From a checkpoint of a small multi-label image tagger: patch size [2, 2], batches of 128.
Rows from block 2, named by matrix and row number. Rows with one number belong to one attention dimension. Each number is 500 + 40 x the weight over its row's rms, rounded and kept within 0 to 999. All counts start at 0. Numbers have three digits each. After the name is the row's rms in percent of the matrix's.
# v: attention value (model.blocks.2.attn.v.weight, 128x128), inputs 0-42
# proj: attention output (model.blocks.2.attn.proj.weight, 128x128, transposed), outputs 0-42
v.0 095:449499518550510492513383606506495492534481492514484566392506499504532485533488491508525511437511508560466463525490511486549512504
v.1 086:451507552472498527436501540470456501602473542463550534484481511497471483569498408413469527500496531535452455521487511550447511495
v.2 088:566472490553510506402457513501447526407510445518507523494559462475507469531516476533518504520512555428474485449487499475514525552
v.3 110:524473477554523486448483523477442497599491493502465523421519564558534547448493474526449444541478468485489498480474494489385515458
v.4 114:471527563465475574580547503498541506579428545474520543495486450539493442491482505423511507490495519485461474464501509504619479463
v.5 080:471509494513556410437509465480514527625532505530402510524446528592519511518483531537500515503483421560533465556493497546423494555
v.6 087:520447553482483547554500455499500464531439499489487497503486468491446513443533429482508503477456487427475482518516441580485492509
v.7 088:515477471486516510389484504488506481491499474455374450469465479496533483470520511492539517599479531490495456482418505520491527487
v.8 096:474523519545479519512491515459476514468541517542622542442517513576429555530437422486499509527540469570489491489500484394529478506
v.9 089:550509440528521434469489499488542529550512486522392473538545534464521545556484522576430533485537485475555531510508540451517559551
v.10 129:463515418485564437541544509510467480535484511572426481608489489441525508476542504543468578529523528511569448528457549505485527475
v.11 100:512519507515549527509510444464479498497413495480499528483551497456493484454518469520475444461554533482503460463459466542448531516
v.12 088:531527458479440473454529467480494475512475524457551523494498471467489455557517492513417538478542495508475570500522458498548525563
v.13 084:507488524411553513490528510526550510508496485535584481591535437476444510521513549477518512521461496493582424562591478528501470486
v.14 114:511486586461476518452536556488520529603443521407487490523473481532488470453483471448491497544458541445477440449522534574509502489
v.15 095:508436523522484486542478482560514581528434453468515529489508477488430524509446512531525423514451453520518526475468534554481438546
v.16 093:522516473461508483519572421502473482523408509512491520501483559401467507460488449553492461477553574515564474516531463468593426505
v.17 091:479469557542541476542518527485516599505453473426499545453490452493519488516447452481512476464498519481536480519518503499459526543
v.18 100:412505454462499545492501574494422535574584486531413505544518499540513542440504530500484570522548445555534521540467525498463443473
v.19 116:493572442444453502493526476514467522521513512479516471463479544442458503554445525500461537511477473521512531499500477587583494474
v.20 098:517495503517549563467494505546488497437512501554503461523522444501418476503513458581537531460528471456532578532520430531487535456
v.21 094:485501488516441541571473525498527500563442485468522539503559529452512488482361560442570483485479524494486459505501484497502530401
v.22 098:509524525483509569441473504499473481497559530472517482519482552517536487496472547473506515436488538512494506459446510468631465487
v.23 106:477545511446497479418504544490444465455435526534507522559556506431489488470510527503534519453480476516536509563509501503509478512
v.24 112:511518482529501590372445528481469477473466489511518495542483493532614508498524493468461522482510506566505553515502566479487496533
v.25 093:553520526509547505474510490537480467613526496518506440476489564576471458458551503496501444470469501487449509368527451545525469479
v.26 088:490434563577521536426458569506501576483528549542493523517481434496543460487472494435488515505553477564462514591528509459450539472
v.27 097:436516548541544507490489441466528406493487464502558478507546404491454466481566449591464505503436509421481494508508478437482521470
v.28 106:551438521573445477610557500501559584499498496501477531456514453512460499460467409520514498467473512495531487512545470467462570491
v.29 099:494515514484563457573474490490466530486497473532496499485508496519449473447460449527541519469446564441477446461451517503436487481
v.30 102:503492499495470503570498487495463523578520495484499463470501531441450467492457439488564460506477487432483430434551509469565480488
v.31 097:433468496524494520487473483473447502499491526489481495475509511482485524515455468461553499478500419473511485422514542468527498596
v.32 100:538494572456512549401503530477529452609519483437492588498527477459519554530549477612476499466534515519522552514480449499519494461
v.33 089:546454542516489600496514475486518554607522460407508500482520528484518552472505480503436457511508455456486501468471475467514507516
v.34 107:482523487512407437484510467498520483479493474463426478505464531495475554555542509424469448540456476509522453505484508560487540557
v.35 096:462443541572480553461456470517495459503523465465531557521555496533468486498442515534526451467462432543519519427549492464514492477
v.36 100:483500484492498468479478492516554447560571493523488525431570529500446595489533511410450493537467546565532500453471570478521503470
v.37 129:479474501445604548519524546573504552523482495520475474575466466521453478516474527496576532437492463448459533502500495490456445522
v.38 093:541461524518455508435427512506482503463480532533554541498471476511516511459565465507492500455467447574495479447480455492527473475
v.39 109:490486489478439363506482563525564464456482537494449524597502512491505513526580518530518473531549457522481519530518504499564489447
v.40 113:493553458488529513410509577556482430502513553542502457519450475586514473483470544408590511536470510505491502467471503552478466542
v.41 074:463529510472519529582478519504537493474462517494397514359496480512526540492446469485581495529448604438520496474515531472479473525
v.42 093:496444533488553505465421456512536553504549536537546510551437503467608405466513466580599474478491526518505470504506472516478486550
v.43 104:473446479484453508533529479503536594436557519528556518546480547451513529492516543570596503501521524537506495488501526482471411582
v.44 098:489403529486499539546484521531539504483473578479537513504467456481493520393483482464588457469461468499453495527450426525514476551
v.45 098:535489474496543577447457491537571474482528521512531486528522432418549554509540555536562547537500503456472494521474477444489482504
v.46 088:484505490455536512484575542506503488468494536550528545548478447433478481424492431519414498452511521513508454543497478557539518441
v.47 091:482546506496520471567528531488543476487527481500501534509491512440520570403493484622528467463533520581511519461488571468522488431
v.48 087:492475493522432488542446450441558509488527516537552516484455504519498488455521451437482458423508514515448479480400510616486578521
v.49 122:497479490480444522514477523517534442501534455506445466544475523506456455434530495386487535530467514550505516572486536429532510431
v.50 099:508553418444481515506445498495589476487530580531586481477524468395462512600500517513490510473503484497469530549496570540464485541
v.51 121:474501483465438499478442466558517502495483504497542549477496472580458483491538573510528422572502478508469470470543453470479467456
v.52 094:456525496480587513561560532432479494478512457529511493513545548540523500487550488538481577478449525498534491540508469552486477581
v.53 119:506484486501472459498479476471491482576426459492545525494491505550479463559486511466563461508473510557496504435489538477465499528
v.54 120:524529489457498452487441487498533572496498505530347456520518514572516461529529503485465534556505469496509509520519535500514461501
v.55 092:463482498541513535425527530504435506482514521515570522452469486478504531521505498506508538466496528416416562456479425487430520504
v.56 098:434489498488558540554495543515421510530559530483585491460464516443510456495513463488526503437474528490450516488409452493489497476
v.57 083:417514419521533462446501485501517425540567509466537508507506517476515489485505515490501443414538515490485569486461493524467595460
v.58 101:539501478520420489523517485516465477455493503477557534418517523451508538459489485558486458544488491472497522490536498502504568522
v.59 115:491511525503498468487457439459625530505525490551420496581530516520505509502560536430451537430545498528503477591487510530507502537
v.60 093:496506436442459525490461474537470462586483545555550428481495547515549490512498487459571516490505532532528493475454441471491489489
v.61 106:462535453459558437513552483450502507529474526528441488473551517482546541474482478592499551527497473481566489561515542490492499514
v.62 106:535504505562504538496544523507463478420511515486590558441438502454535494429487487484444442494507444501457515476528497566476534472
v.63 106:557482563498424518423526517489501521474462476481519505505447582466487471534570536414492494559452495568515474570530502478574490488
v.64 092:489512539542465521399519524489495444464402420446477529543490507473524525459470437499489518496523509639512520523481527476517530537
v.65 124:485462513542451533464508546541512543450405543473512461489517483480511500475509527593573582485492463521504533456433524571557556497
v.66 106:548440534495573499524560499530531488597542538478486499491558400559479521569473455512487518507495460476441466486479459529452480483
v.67 109:471529502463589474540534557451501577555533454537438525440572547472502499473500486525503527452462507496515470501529474538406467458
v.68 116:432481527546456508464520531435449423440441476498471499440475558544506512463539509416499508541499460521597532477571523501551561552
v.69 101:445521424506543494534483514521495465445538516483506460466476452461513484404521553569546487468448508482477479448531562515502484524
v.70 107:523509497500465469508503473499508475559530524440527526543477480625563469489496552500452446452560534500452540518404554533539491485
v.71 096:475539488468503519501484542497517520467515493555521485474489496481451543556521509543529511600445520473472491507555557443566490502
v.72 093:601533531509484500490454552460543456496497438482591510636507531485460521518489488475491425485551520579445460452521521498492465486
v.73 097:453518510464505475527475567507527561401527467447531535467475567478497518536463569517584517528433492482552466466495476433421450485
v.74 080:436474454522499539493469497511523472495415548508560478510603523470525518454494525543507530460461449530461543469515521503526494536
v.75 111:479518437537520594510512561477455501454511480517491478527497484434480499416495467571543519465533466463497462520546529517463477542
v.76 095:467470497490446479496516454453501559510551486535513558443469502616534513531508480470471505489491472469524497522463522488613531551
v.77 103:566541444498524457495527547465501519504397520491584538471577508466486464483486498540500476494449480549512557454534482482500492506
v.78 107:528502430507531533508464551442463453465534522513507487496553510428457545565459486618580509538530464451508523489532534566463483487
v.79 120:493523463466552449455466559536473476570510456493502517519488511494542503557583542593520568500536598471435553566472522505524489591
v.80 082:427508495433527500584402536462532463473553533496429466521539434447408511487469467478457502471460440454473498545500456568432486497
v.81 095:484506456477478480572503523449516514547506539484540489453519483477462468483515503540463572511479468461499526512552484532485513465
v.82 073:451520521520558500459482514574451482508556501460451486544531493567573531537538551479457549489507502507498542491525489548488463532
v.83 095:534517477437456475433468547477420421459463585543522473480471504404501453535516524461532543562510506500439500468524515443492450504
v.84 104:492486536504557543516561467479457519526468446495445526523477460487572457472539562536483512420500571566480514555504439546436511452
v.85 077:447525519529504459405435547546538508531504577485408488477542548585471478558464517475492535523502532510491494500576549480530536532
v.86 104:475513493501511511518542510481512507457460532416485449439537498507480493526537502446511536512535548484497584504516541497525476489
v.87 095:555534526550543447581510573500475537519573494519433482527552521467526467536528532540443542489518489553470529485488499544508588490
v.88 094:524518528506553421402516502482448555496486484411489512485515463532514534540519470401455478553550492494475474461533512470479447512
v.89 100:504474520494537480569472471493485559596532483426481481429550489572486492465462447516435471481493431519528460493502462569532575490
v.90 094:527448557520488503449450581542473478517548486492446495529476516466568502425543490461518534566571503613522534609465513434563566483
v.91 080:483493496563442485447460456537494413543495569487522480468553517475508510537477490497523482527495480508551521476550509437508509535
v.92 082:482462508519546531517441483482467464488483451518440567571494475543502461435472484465497473523489571458532510515556506495427470456
v.93 086:533470477513433535575471452537530460561574475533582538445522540553512508405500508522471481489505510501517522483536473517515477486
v.94 101:486483539563548457515448488464571584490471467534506557492491542515409539523482395501481523453536506561536478474478525565466466524
v.95 118:527449541441527525593615510471459541513497503459499525464468544506521507468480502512439461448507474507516510594516487498479496484
v.96 105:462525513574488429523494524511499491581467518480463490525471448450536527391508507595462475492534552519487475434528458498457521457
v.97 103:523458492527465546439521478517478528581537473510505541541471550568450454497501514490472453579583504435484535473546587472486508513
v.98 092:507428495532520499531446518478537486529539546484472529539527473551594514489487485470468507463545506556464458496456530399493471503
v.99 110:567468492483473471501522425470494473516444475529644461530530496524481471497406510463549450488543493542512503514515549495439519428
v.100 130:526492483598541509421480503538527508420539451518502541522480542553479495563562542484454466526540501512473506522467551555511510522
v.101 100:493513521520510467497596449488474569529524504502517519525469499460463544457499446543447445472493478524503582460464504465490489474
v.102 093:493413494480511500497489517487508565483420497547434498513551478531516518485381475517497486488479417574476492543454507475505447529
v.103 099:475528472501523492485561514450515488457492526498524495526525487460466486507495426393526559421490455484536559499502467461506474557
v.104 111:464525485426454491494516464481505570409434538467450420502471509453460488486511529463509513524450429483531532553471519476518516466
v.105 120:521503537511484459419422571519484418475558526449514460489524469550569506455530469541444490488484535567491524437604525521561495491
v.106 121:511463449465472466491566495495494520487496554484558548516506471486426473521435515515522495566523432467454459545506485479485527490
v.107 103:578454496485517502511481492530551479540449468502562465455515521483528516513496516497559519537477474463525491450483520527466517519
v.108 097:522519540506528479448512584537485452500548498484460451517545532415528541509449456460454493452488557489490519523425476558511460474
v.109 082:538596519497505475499521582511495488396484549443447502472531522471485504579545471515408468463483555534511564556569529527583495471
v.110 102:462520501507498481382550440450468514584494457452552497496484479494432458452441518579568561503512454449524472506545489526477567583
v.111 103:506505528482469470594575514464533593553470536463475546515494493574468495514485511448457521493505516481518519538485478468480445514
v.112 102:459458533552491458473506477461412503528469463477535524427545462448475464479460503486501457554489473503534459462544491498476534404
v.113 089:475444569548484496491447529547445526504544468426598504505493492515491468520422593586545486541502448493544418504497506468489518483
v.114 085:453522509451477586466540484457480484455484566530539581478469474516482484467493400500450556488567517515480549548566531466505503509
v.115 085:525496557506528485532446574540550591514524470434475508466490479426476528537435516499511486567477526449513470503513519438441538517
v.116 095:518446507531446481546464528508532537483539526492433483522460503473473554607533469434549444542484500488571474457493459454450528471
v.117 099:488480537479526571482467498472423482500496523523498541507490498518488435539531551510514548508502521524534453577491528535454532481
v.118 098:460496531473473534460493545494499508537458476541497468551479482494459469510491567462525533506484487525555446421577400465486483477
v.119 091:438502541586518463532446585542484520547520473472442510537519482430513527467471485565501490521510479529463478463501465570492482522
v.120 088:504490520476521450475532451531426447504513500471532529535545458540534485435468583479409525504528502497460483549523538480480504493
v.121 114:499474512513559438420427524532544537449483531464528567537509506435488498475484565554581495525451578470471540631494507486526495488
v.122 093:513505525456537529491452495517524465564421463471465473561465485465501552492447501469455515541495447463511456472489526445515503522
v.123 094:498534469517527448487491533511499464489488534539484557473480527484471520431521469475466536507452540455436537542566450530478499462
v.124 121:476438505536504545522578437494568550527419507450499514435545500432455525477442459438493482542495499430525504483526490456516521428
v.125 097:422557491475436475489479472473449526521587467509532421496503545477523561504527530429558511499497452490588514552439468447495519575
v.126 093:528507503494468571530615491484476521467457509501554447489525574528536556534455546431450462493470493441486487426479535526460465498
v.127 075:458529537468451470545628524539474505485502550489538516497457501508590539469529546453420517502532471429509520458492479435511549546
proj.0 097:485480501470523546466509484490528504507460438530456464541503492527549515469509566495529531512476582489469454550466509487442462537
proj.1 094:579426512514526486560510477469519509492427507516466521532523445529466473472540516569462430537525477505512428560511480472523514512
proj.2 096:578414510461452525440486522479532543584517491447493498546454498543521537492431497538404508491483488520502518444508487493474489476
proj.3 097:460482511558471515506472491472465550491499496544472463548476436515495571520541554455502525485504516484457498528497520617496515474
proj.4 102:610542455411461434561509512499499472483488504495502474443553440574518526490544517598531556450489526525512564525502458394516463519
proj.5 075:523564531508576531469501549545482522481484476472513595515559515354485450502568453497477531489469476521520515551538523515491524527
proj.6 087:501472530510515482512503435543490491504528513476421482494474490485545448543470519493456539520540523471529473499508490510486444468
proj.7 087:466504480419486474428500480518454454491508486436504493521527521481475495539490527544526448556420465460473608519488415489455572523
proj.8 107:464447527475565548488496488510473543533457522548439498409518472532496589473499533461503516526486545444431518488530466501518506462
proj.9 086:478533482485558503569463524438417527512475450542498455533503532499499595467461442458548535500570473436497517427485554545535428442
proj.10 094:482568485473531534504504430477499497564532546528479510587479470549531453521532494491529531579519503507508515525515515436499509489
proj.11 101:519498478489543432550504485550477552514457492480439489535556460513495507524521464438548556452467498520492509571519492481511477482
proj.12 085:525514581436499483602527526575449491486462461527453484502537528508442514489466464484524506449544506424482522541486511505530523459
proj.13 074:529541495481488483461520509491522481476492432502462472560525504554518493477515533447565523566439493529511451423492523484516442475
proj.14 112:551471459483403398506471447487474468407472468507488466513479496458498534527511487642512483486490494495512509478480505473460435494
proj.15 091:514541524534494469381494526502487447418453483502471513543491512462522516570451478370491468447485462473474502494484523584493568471
proj.16 097:403498501499483507452479474491484496562499514481567556496392505412496449582476522503464523507503519542465495493426496467581548502
proj.17 119:458545475507516515510534504545569519398500588431501515482539453592514467503480567491541495570484516554492438568517499486541431513
proj.18 106:484472499496503436534482497492512449495435494554476509478494487447499520552481497472531505451529473437522501477528514579449536560
proj.19 120:419547507530572546434463512483506560455464541466513468559490509524504456515501470541524439444429522499481502515465458533492475521
proj.20 110:426495500512395438539499553484546478461459514496524535507462476474448494516475493551522503484477489431475495460545485537506529520
proj.21 095:519564506457553556530501472483437440460528469527455508503458461491557474450460473502526505451531483563528549492467523418552492471
proj.22 102:560487485485497442466486506466391498477510441565587481544464495497476498543447499551529502510467529520521492524510481486430515441
proj.23 116:482538549536549413507536526510548505487498500494540456430466518451555529538471519488521529475497546479488528407476557466590504494
proj.24 098:516480547541459404533480496459498510471497453538538552521480555483510509563561506463442513551553518473509463515533477528467461552
proj.25 108:514501479508480514464459500486445553593490441523531552591501538497434538480539482538482521556552485568523497488470469447479576594
proj.26 098:585474506486512470589591477552513531417487532541523473503493551510439456438451507528554541538468534503518512537443597501546523539
proj.27 089:538484497505537524487478493493555472588474496563524543463483477518515503468494455491498421561488501537453543535453484428510499531
proj.28 110:488457523528499541583521543541578451453458497547519536540445505540502502433484558476531523566505558484519506483480536411541480533
proj.29 099:501532524524445486461523518504491501497531475470474515484488493599517451525483460496457471522534434511517477557513492420490504588
proj.30 095:513504547477523557464474501498494501523511537462484512531466523562437532420427489598528525549573513463533424566495519489513527520
proj.31 109:453533546484514501462538537462584462428477572497509471510478484510519482486469502465489476530531527476473496595431486457555456470
proj.32 098:411492564453486499551497455546478489472535540479420487502503460530577485430495504496483567452451526456486523498477493473469467463
proj.33 107:459445489502450507547512538565527487543530498444519480517496486536485516491515513511524485588563563460530445574559478454510467480
proj.34 106:470498545527419636519527513515549472498490500423472494481486493475521539499543492554495499517478515498463497522475494487514544490
proj.35 112:566528534471475506530550481462560537489487481552493508539588461554508549459491484507522448583511476526462501501454525433497461481
proj.36 109:547455492522531579555541471474525530551480557457477443506498468500469493443574526520542442510491499500498477477526551332456521494
proj.37 126:386543470430476424532513490475452529579550485519491505558459460482508555612471508526548576484500526568507545477466536538553518552
proj.38 090:486527437510504572481547476544466477491436447542486499480519520417530508483542485467538476522473495478458520556494512560504529561
proj.39 093:550517544493489621572516482527542577527442498534573466536459516474494480533484556380489528489551481495488461542517492535529535570
proj.40 111:516544503494551470527519501500488520482491466483440418503490496512495489573433507509514482416461523494500494530505541558481538516
proj.41 087:568537456501439473502523404517401440479450478519415517472451508532551515532561500586527507427471506517480556540518501427530474500
proj.42 088:478552501456488471503490466516576490425500493525509490479544483519525529519461531486443469561519544482485518441513467455506448498
proj.43 103:494562476493452481400571454466503490519509509564506451519529455510499561515538505490509545496556504599502455500469476468469473563
proj.44 098:532469485488542508478500513516520488529465529476497431461541429578501490584550545505559513434458552491521463548578510508490459464
proj.45 100:423513531518464443483475448483512550490521491509477535534522510556498506525503490430480525451463477508492520499517509451560474476
proj.46 095:561583482535569531497504494467474527529478501548493544475479486475565556525501533462515479474547529527481526440487527584537543504
proj.47 107:513521432466458453538575445546488396466463522456531485484502471495496471479503482501524536545485501576455490501511500453447525504
proj.48 110:548488514527443500530501496466535515491462465532476526531517462519529463516412476512435504487438400508427488541471517536522448562
proj.49 115:470504537495545439500490486524535563531484544525457446476525450522556545569485514565535526418471519560481515495528501445509494474
proj.50 099:557524500493458498536479466540492573424540481552437502498444495523531583572511524506523581555486518529469583406458558482508499554
proj.51 115:527516506482572584561491524502466470558424511461517479487508509453516475569553546548546528467490520489530517530496525539478534489
proj.52 088:499496503442546449464533476528494492521480596485440516470553511556559465431453513472502494460454540450474552477480490496500496487
proj.53 110:421536498469503542555461451472499494426484535539532521627481555481548489584540480480579486549494534510513545472505469525485523505
proj.54 103:530459514537535510475445517445464534541514512583521478472523472528448528464472471516514490453519511564501480512509504399485464518
proj.55 097:509492559496426488588478543502561476550542502429509470532535501501566500456461478472492492433530472449504486466567475552487527528
proj.56 079:434479529479551502553499469472516435578535494523541527518420446484492494459519461566504524411512460464557520486495506512466531498
proj.57 078:623571505494585455571443475406460516417479422513438472510515532508486530493541515455559464506523495498467523477423484479440493435
proj.58 098:499487533504375450449511505524463526512515525529458512460457500502491516464452525388491506509536529492498455510495503544519529555
proj.59 106:526522490474591487564490486470505460424488459503475516440462484530518529566451476515542430543549466472550507523501525494497552493
proj.60 096:578580505463532504491554450527495463512457487486568484509538523477562505509458429504462481432528525460496463512507523505488481484
proj.61 096:473508516478495469384460510479527553422481475486519496483564527547574553467505509491491497587501508528507489503464511501497511539
proj.62 109:502460512478413460518499489479555538517491504570500536487464499531536515426517532530495578497544520563462449534521520520463540528
proj.63 106:457564511513495460458573505522624402528505538466520514467486453537612506521469488553496495502450552449502480456544456455564525480
proj.64 093:505498502500471497392423502461457541488507515435545489519511473469519542443537543469466489480495580567571512438501487499458455522
proj.65 111:564523530477534475551518485516492564498487507472483483513484511485536480526482549513472609511492532445506521490502528542475531453
proj.66 103:527458541487562508476449455509499558490497480477432446492468491576517533492501492487473541516530487466478480527477525435494482537
proj.67 103:566513493449433519495557473577512467526474515459485485479484475528518490516543469409503592496506513446543522490515475544517521482
proj.68 108:537464502510512489479428510452411518460531504500520482544481493535526512502495541553476477433533508495506510471474505490473510473
proj.69 105:505570503477524488591549500528537521567483547484528528456427483512474551522525563520538483552512474512540492520495502592499535496
proj.70 096:376462510480506557447494462497537561441471465560473462522444447505525535480523496620521542470468487494460501511516485554542472422
proj.71 107:489501467510537520472534520452482474480521464478446487396473531492356524556541521504470430593503588449512462551503489482476533537
proj.72 092:456565512557522537442506517509522523452515543544539527530513524495533514472491523624550561498513507488556550517531532546524470458
proj.73 092:555528531504525573580486505448375486511448482490489507539499478524375506513500579438473490577539554474554534548557450497453547445
proj.74 094:442517489510468434545488547473516461517561554523532509496508468536454465477419450619520520468491471490530490480514455564538463505
proj.75 105:526534521517506430591518457477539525525483517531468505456542518524546450533435509466438511487485520490461513533552473520467542544
proj.76 103:536471531473430606522497481538460463514483503547493543576462499464474514562448489458453515535549480393534508513508445494496611528
proj.77 105:417551491453479547458478487501498499524518458536505520452535563572480460472488475527533506471501505429530488483503507499537476524
proj.78 095:576532520512589540620502540475508537504557549503541497375568462448529531541469481506477482535515520595543527509490506458524503490
proj.79 116:545552457508483526607516514496449449487481509458471531395481527511520544430491480473467552542553559557506482486497467533441523488
proj.80 093:474526547550496497520536557509539468551492554484511547454477449453446511502478553523475480522490460545528563579521462564567528496
proj.81 099:545507497523429496499502483492449488542472518505528499457542512455453453504517462511512506534536490502546446596537489422496527480
proj.82 096:574564422532429511454483462434453550551509491510547483484511486513459506505484479473476508510541585563471394461503562567498476509
proj.83 103:516538501528549526451548556546532509482493463529546491500510480523487442604529526542557579524505456538515543500535506450584534542
proj.84 106:464509496430449531504515457507530457443513482473500576528503538505465496437508504567494512427519461530515535473476514467452509490
proj.85 088:377541495531462439470399508464388592479529493571468504483542530512503516485559491437523511483554508572518446476497524417468458573
proj.86 105:515507486486488534450500547490506430484498464504470491571487498480539480501515489506501473519449498491506609522439452462509543515
proj.87 094:515488474522490453453477493473508555447494524521506478491512509547476516466474536579531513477533519542479451511534477539490456536
proj.88 095:508496456475458515436497492479505489534458491463534497469489483501539561513523489431517494424466534556397464492442505510479456488
proj.89 110:522443485546520483505520505479499484526468560516497488434502445474512566459498607402494456484479517558457494512492469577454510524
proj.90 093:482454486519576498476507495488505544491545482573520486401560484491620529476519534611505501463496535500540529453563489453542499549
proj.91 087:489518498552549536452436542430491490535516496549599538438529503378491563497502501417482436536556456466510505549550528496493468506
proj.92 084:452514509530491514518492489515496547435565477455485503442473549492460494476435489450510505463491468522442469448484430416528497553
proj.93 088:589508465512540505526465492497470498493479476442483508491453521521515502517562526402507548561521519522504553439470541496511470456
proj.94 099:495440513488503461494492487491500469532482548492498493493511518479501489420538486452554532454526499553571457499572570524559496480
proj.95 105:516450477511540551578554489493505432513433516518559440444506422517521506481508560468522467476463548462496489442528492500506495474
proj.96 096:480506519505590581622512513541525423424474498437539514433498495432532538537424469543468434572502485500490481495503451449465521513
proj.97 101:543595495486479493487496529506514469452489521556447448491499430489447583522509495535492573475492450467440512516485491550503473478
proj.98 097:476445489424369523528507484496426516537540422533465565501513473473491544539478542528519561455457451523514506534443472568490485569
proj.99 106:509527525500435515419462490496514532440470501572501507518508503519428526444461499384535480462530499493504484539463511546489429482
proj.100 106:509506512487532460504518497475471513576498483498517480493459462495444521501506496546547548525485480433506440425469533496491496442
proj.101 093:487514510498531545506488539498507496451452483492584446484427490525542491577504518565543498540548550489483463520490481489487512453
proj.102 097:572519509516491532406516521509553512494422439544556519527493535552540462572530488501579457477502540452513441497517574524561519471
proj.103 102:422538503514606551552524556568507512620555532458550450495539497495559505520472488506498533534476595499578482500521461569534468528
proj.104 115:476511501556574474435496508459466505479494536527491488485490524431477544502530560495472431573532455459504513474499460463464494442
proj.105 110:442481518563446503469481497491470538515496565481461522538474491509504499588521478490506481587515453492477489593525517529481557503
proj.106 111:554426441455439475485496502552474446500515510507486503535510469508554503488565507465578552483443526446493510443542513520501501495
proj.107 125:488491488514419492455491485471443503373475444518458529560465517556508510486489482477542500433470536529480548436480559557513491486
proj.108 093:544496501535542522462514529469509491428476495459550446510568490472507536584487500435468498517493574481449477571537440487510467471
proj.109 087:550457429501518438466507520492418514563494480510570475476519467511417575468529534477498462607531464485505479555525493428538507442
proj.110 104:416476481548627579564532531487531491463447515427491505523486495568524441482526525484481461492540516495485489489506515536526561536
proj.111 100:515521493476516475564491502453555517503530504486530497472499536514502551481520467573471483424561457457527502517494492444513462505
proj.112 095:541476469483526426553465450482400517497526476488447519622446488563485503470509538506522579546478512499486499518541485530450528480
proj.113 100:482444482484504413536455450554459498500621546472507478589505512534526541467511491525472549561483542500493504505554415559519462468
proj.114 087:482487530539472587492521547500516588447453440425470466498464548455411496497507510513513536423484525484488495541476553544515522521
proj.115 094:557419527489509469555473482520499555430434444514476469463454475507518475451571451502537471481526540449474445529483509400485415503
proj.116 089:469521548487483490448451456468509533460518559509494503496503551502516424427567484481471469518539528492441454547491499563487519520
proj.117 090:533523504426470447582433464527460539473530541501435482525438506496494477493508501507489603556555582527553549522513534469471444447
proj.118 108:485518450468605486502504491544503503434546547496543517583478522550461455490510523499533467510446520500503557485519489529488515488
proj.119 097:526418497492512506560467536489495549480523521566560522546533560533471509572472445488521521584538514497478429452535530578477482431
proj.120 094:523529397510465455590500512554521464537486461461475525562495559499549506530533512457486476486444480429482484429547492537464504524
proj.121 099:482518505518493487573517496540541463514492516484508466548495474470493497536521492533549494499489494488490535534505465494500497515
proj.122 101:461513526519396478518460479515553524495489494539523583420486550444568485443475500497454427465532468522469544542445512426518557511
proj.123 096:531498530507487548525507542477497484447532566504526491486505519574429533591447493486436543448502530490486472551458515517583515482
proj.124 110:505422515491461505449497578516497450580533512446526554484507515540489505426472481582468537428467518448519477499500571458525516480
proj.125 102:463498572543543515481472509505519422400505512451527425515489461423583484519553493494485517592489502497524521495495510434534496457
proj.126 092:511509494536493545504578545476511410613513500498579497509518564477474479533469458578507478539543456507509470426495426523466535539
proj.127 074:572468456436472540512539540450471464545483404486547510480515514447496488530497455574497505483471545463488550494526483535450520474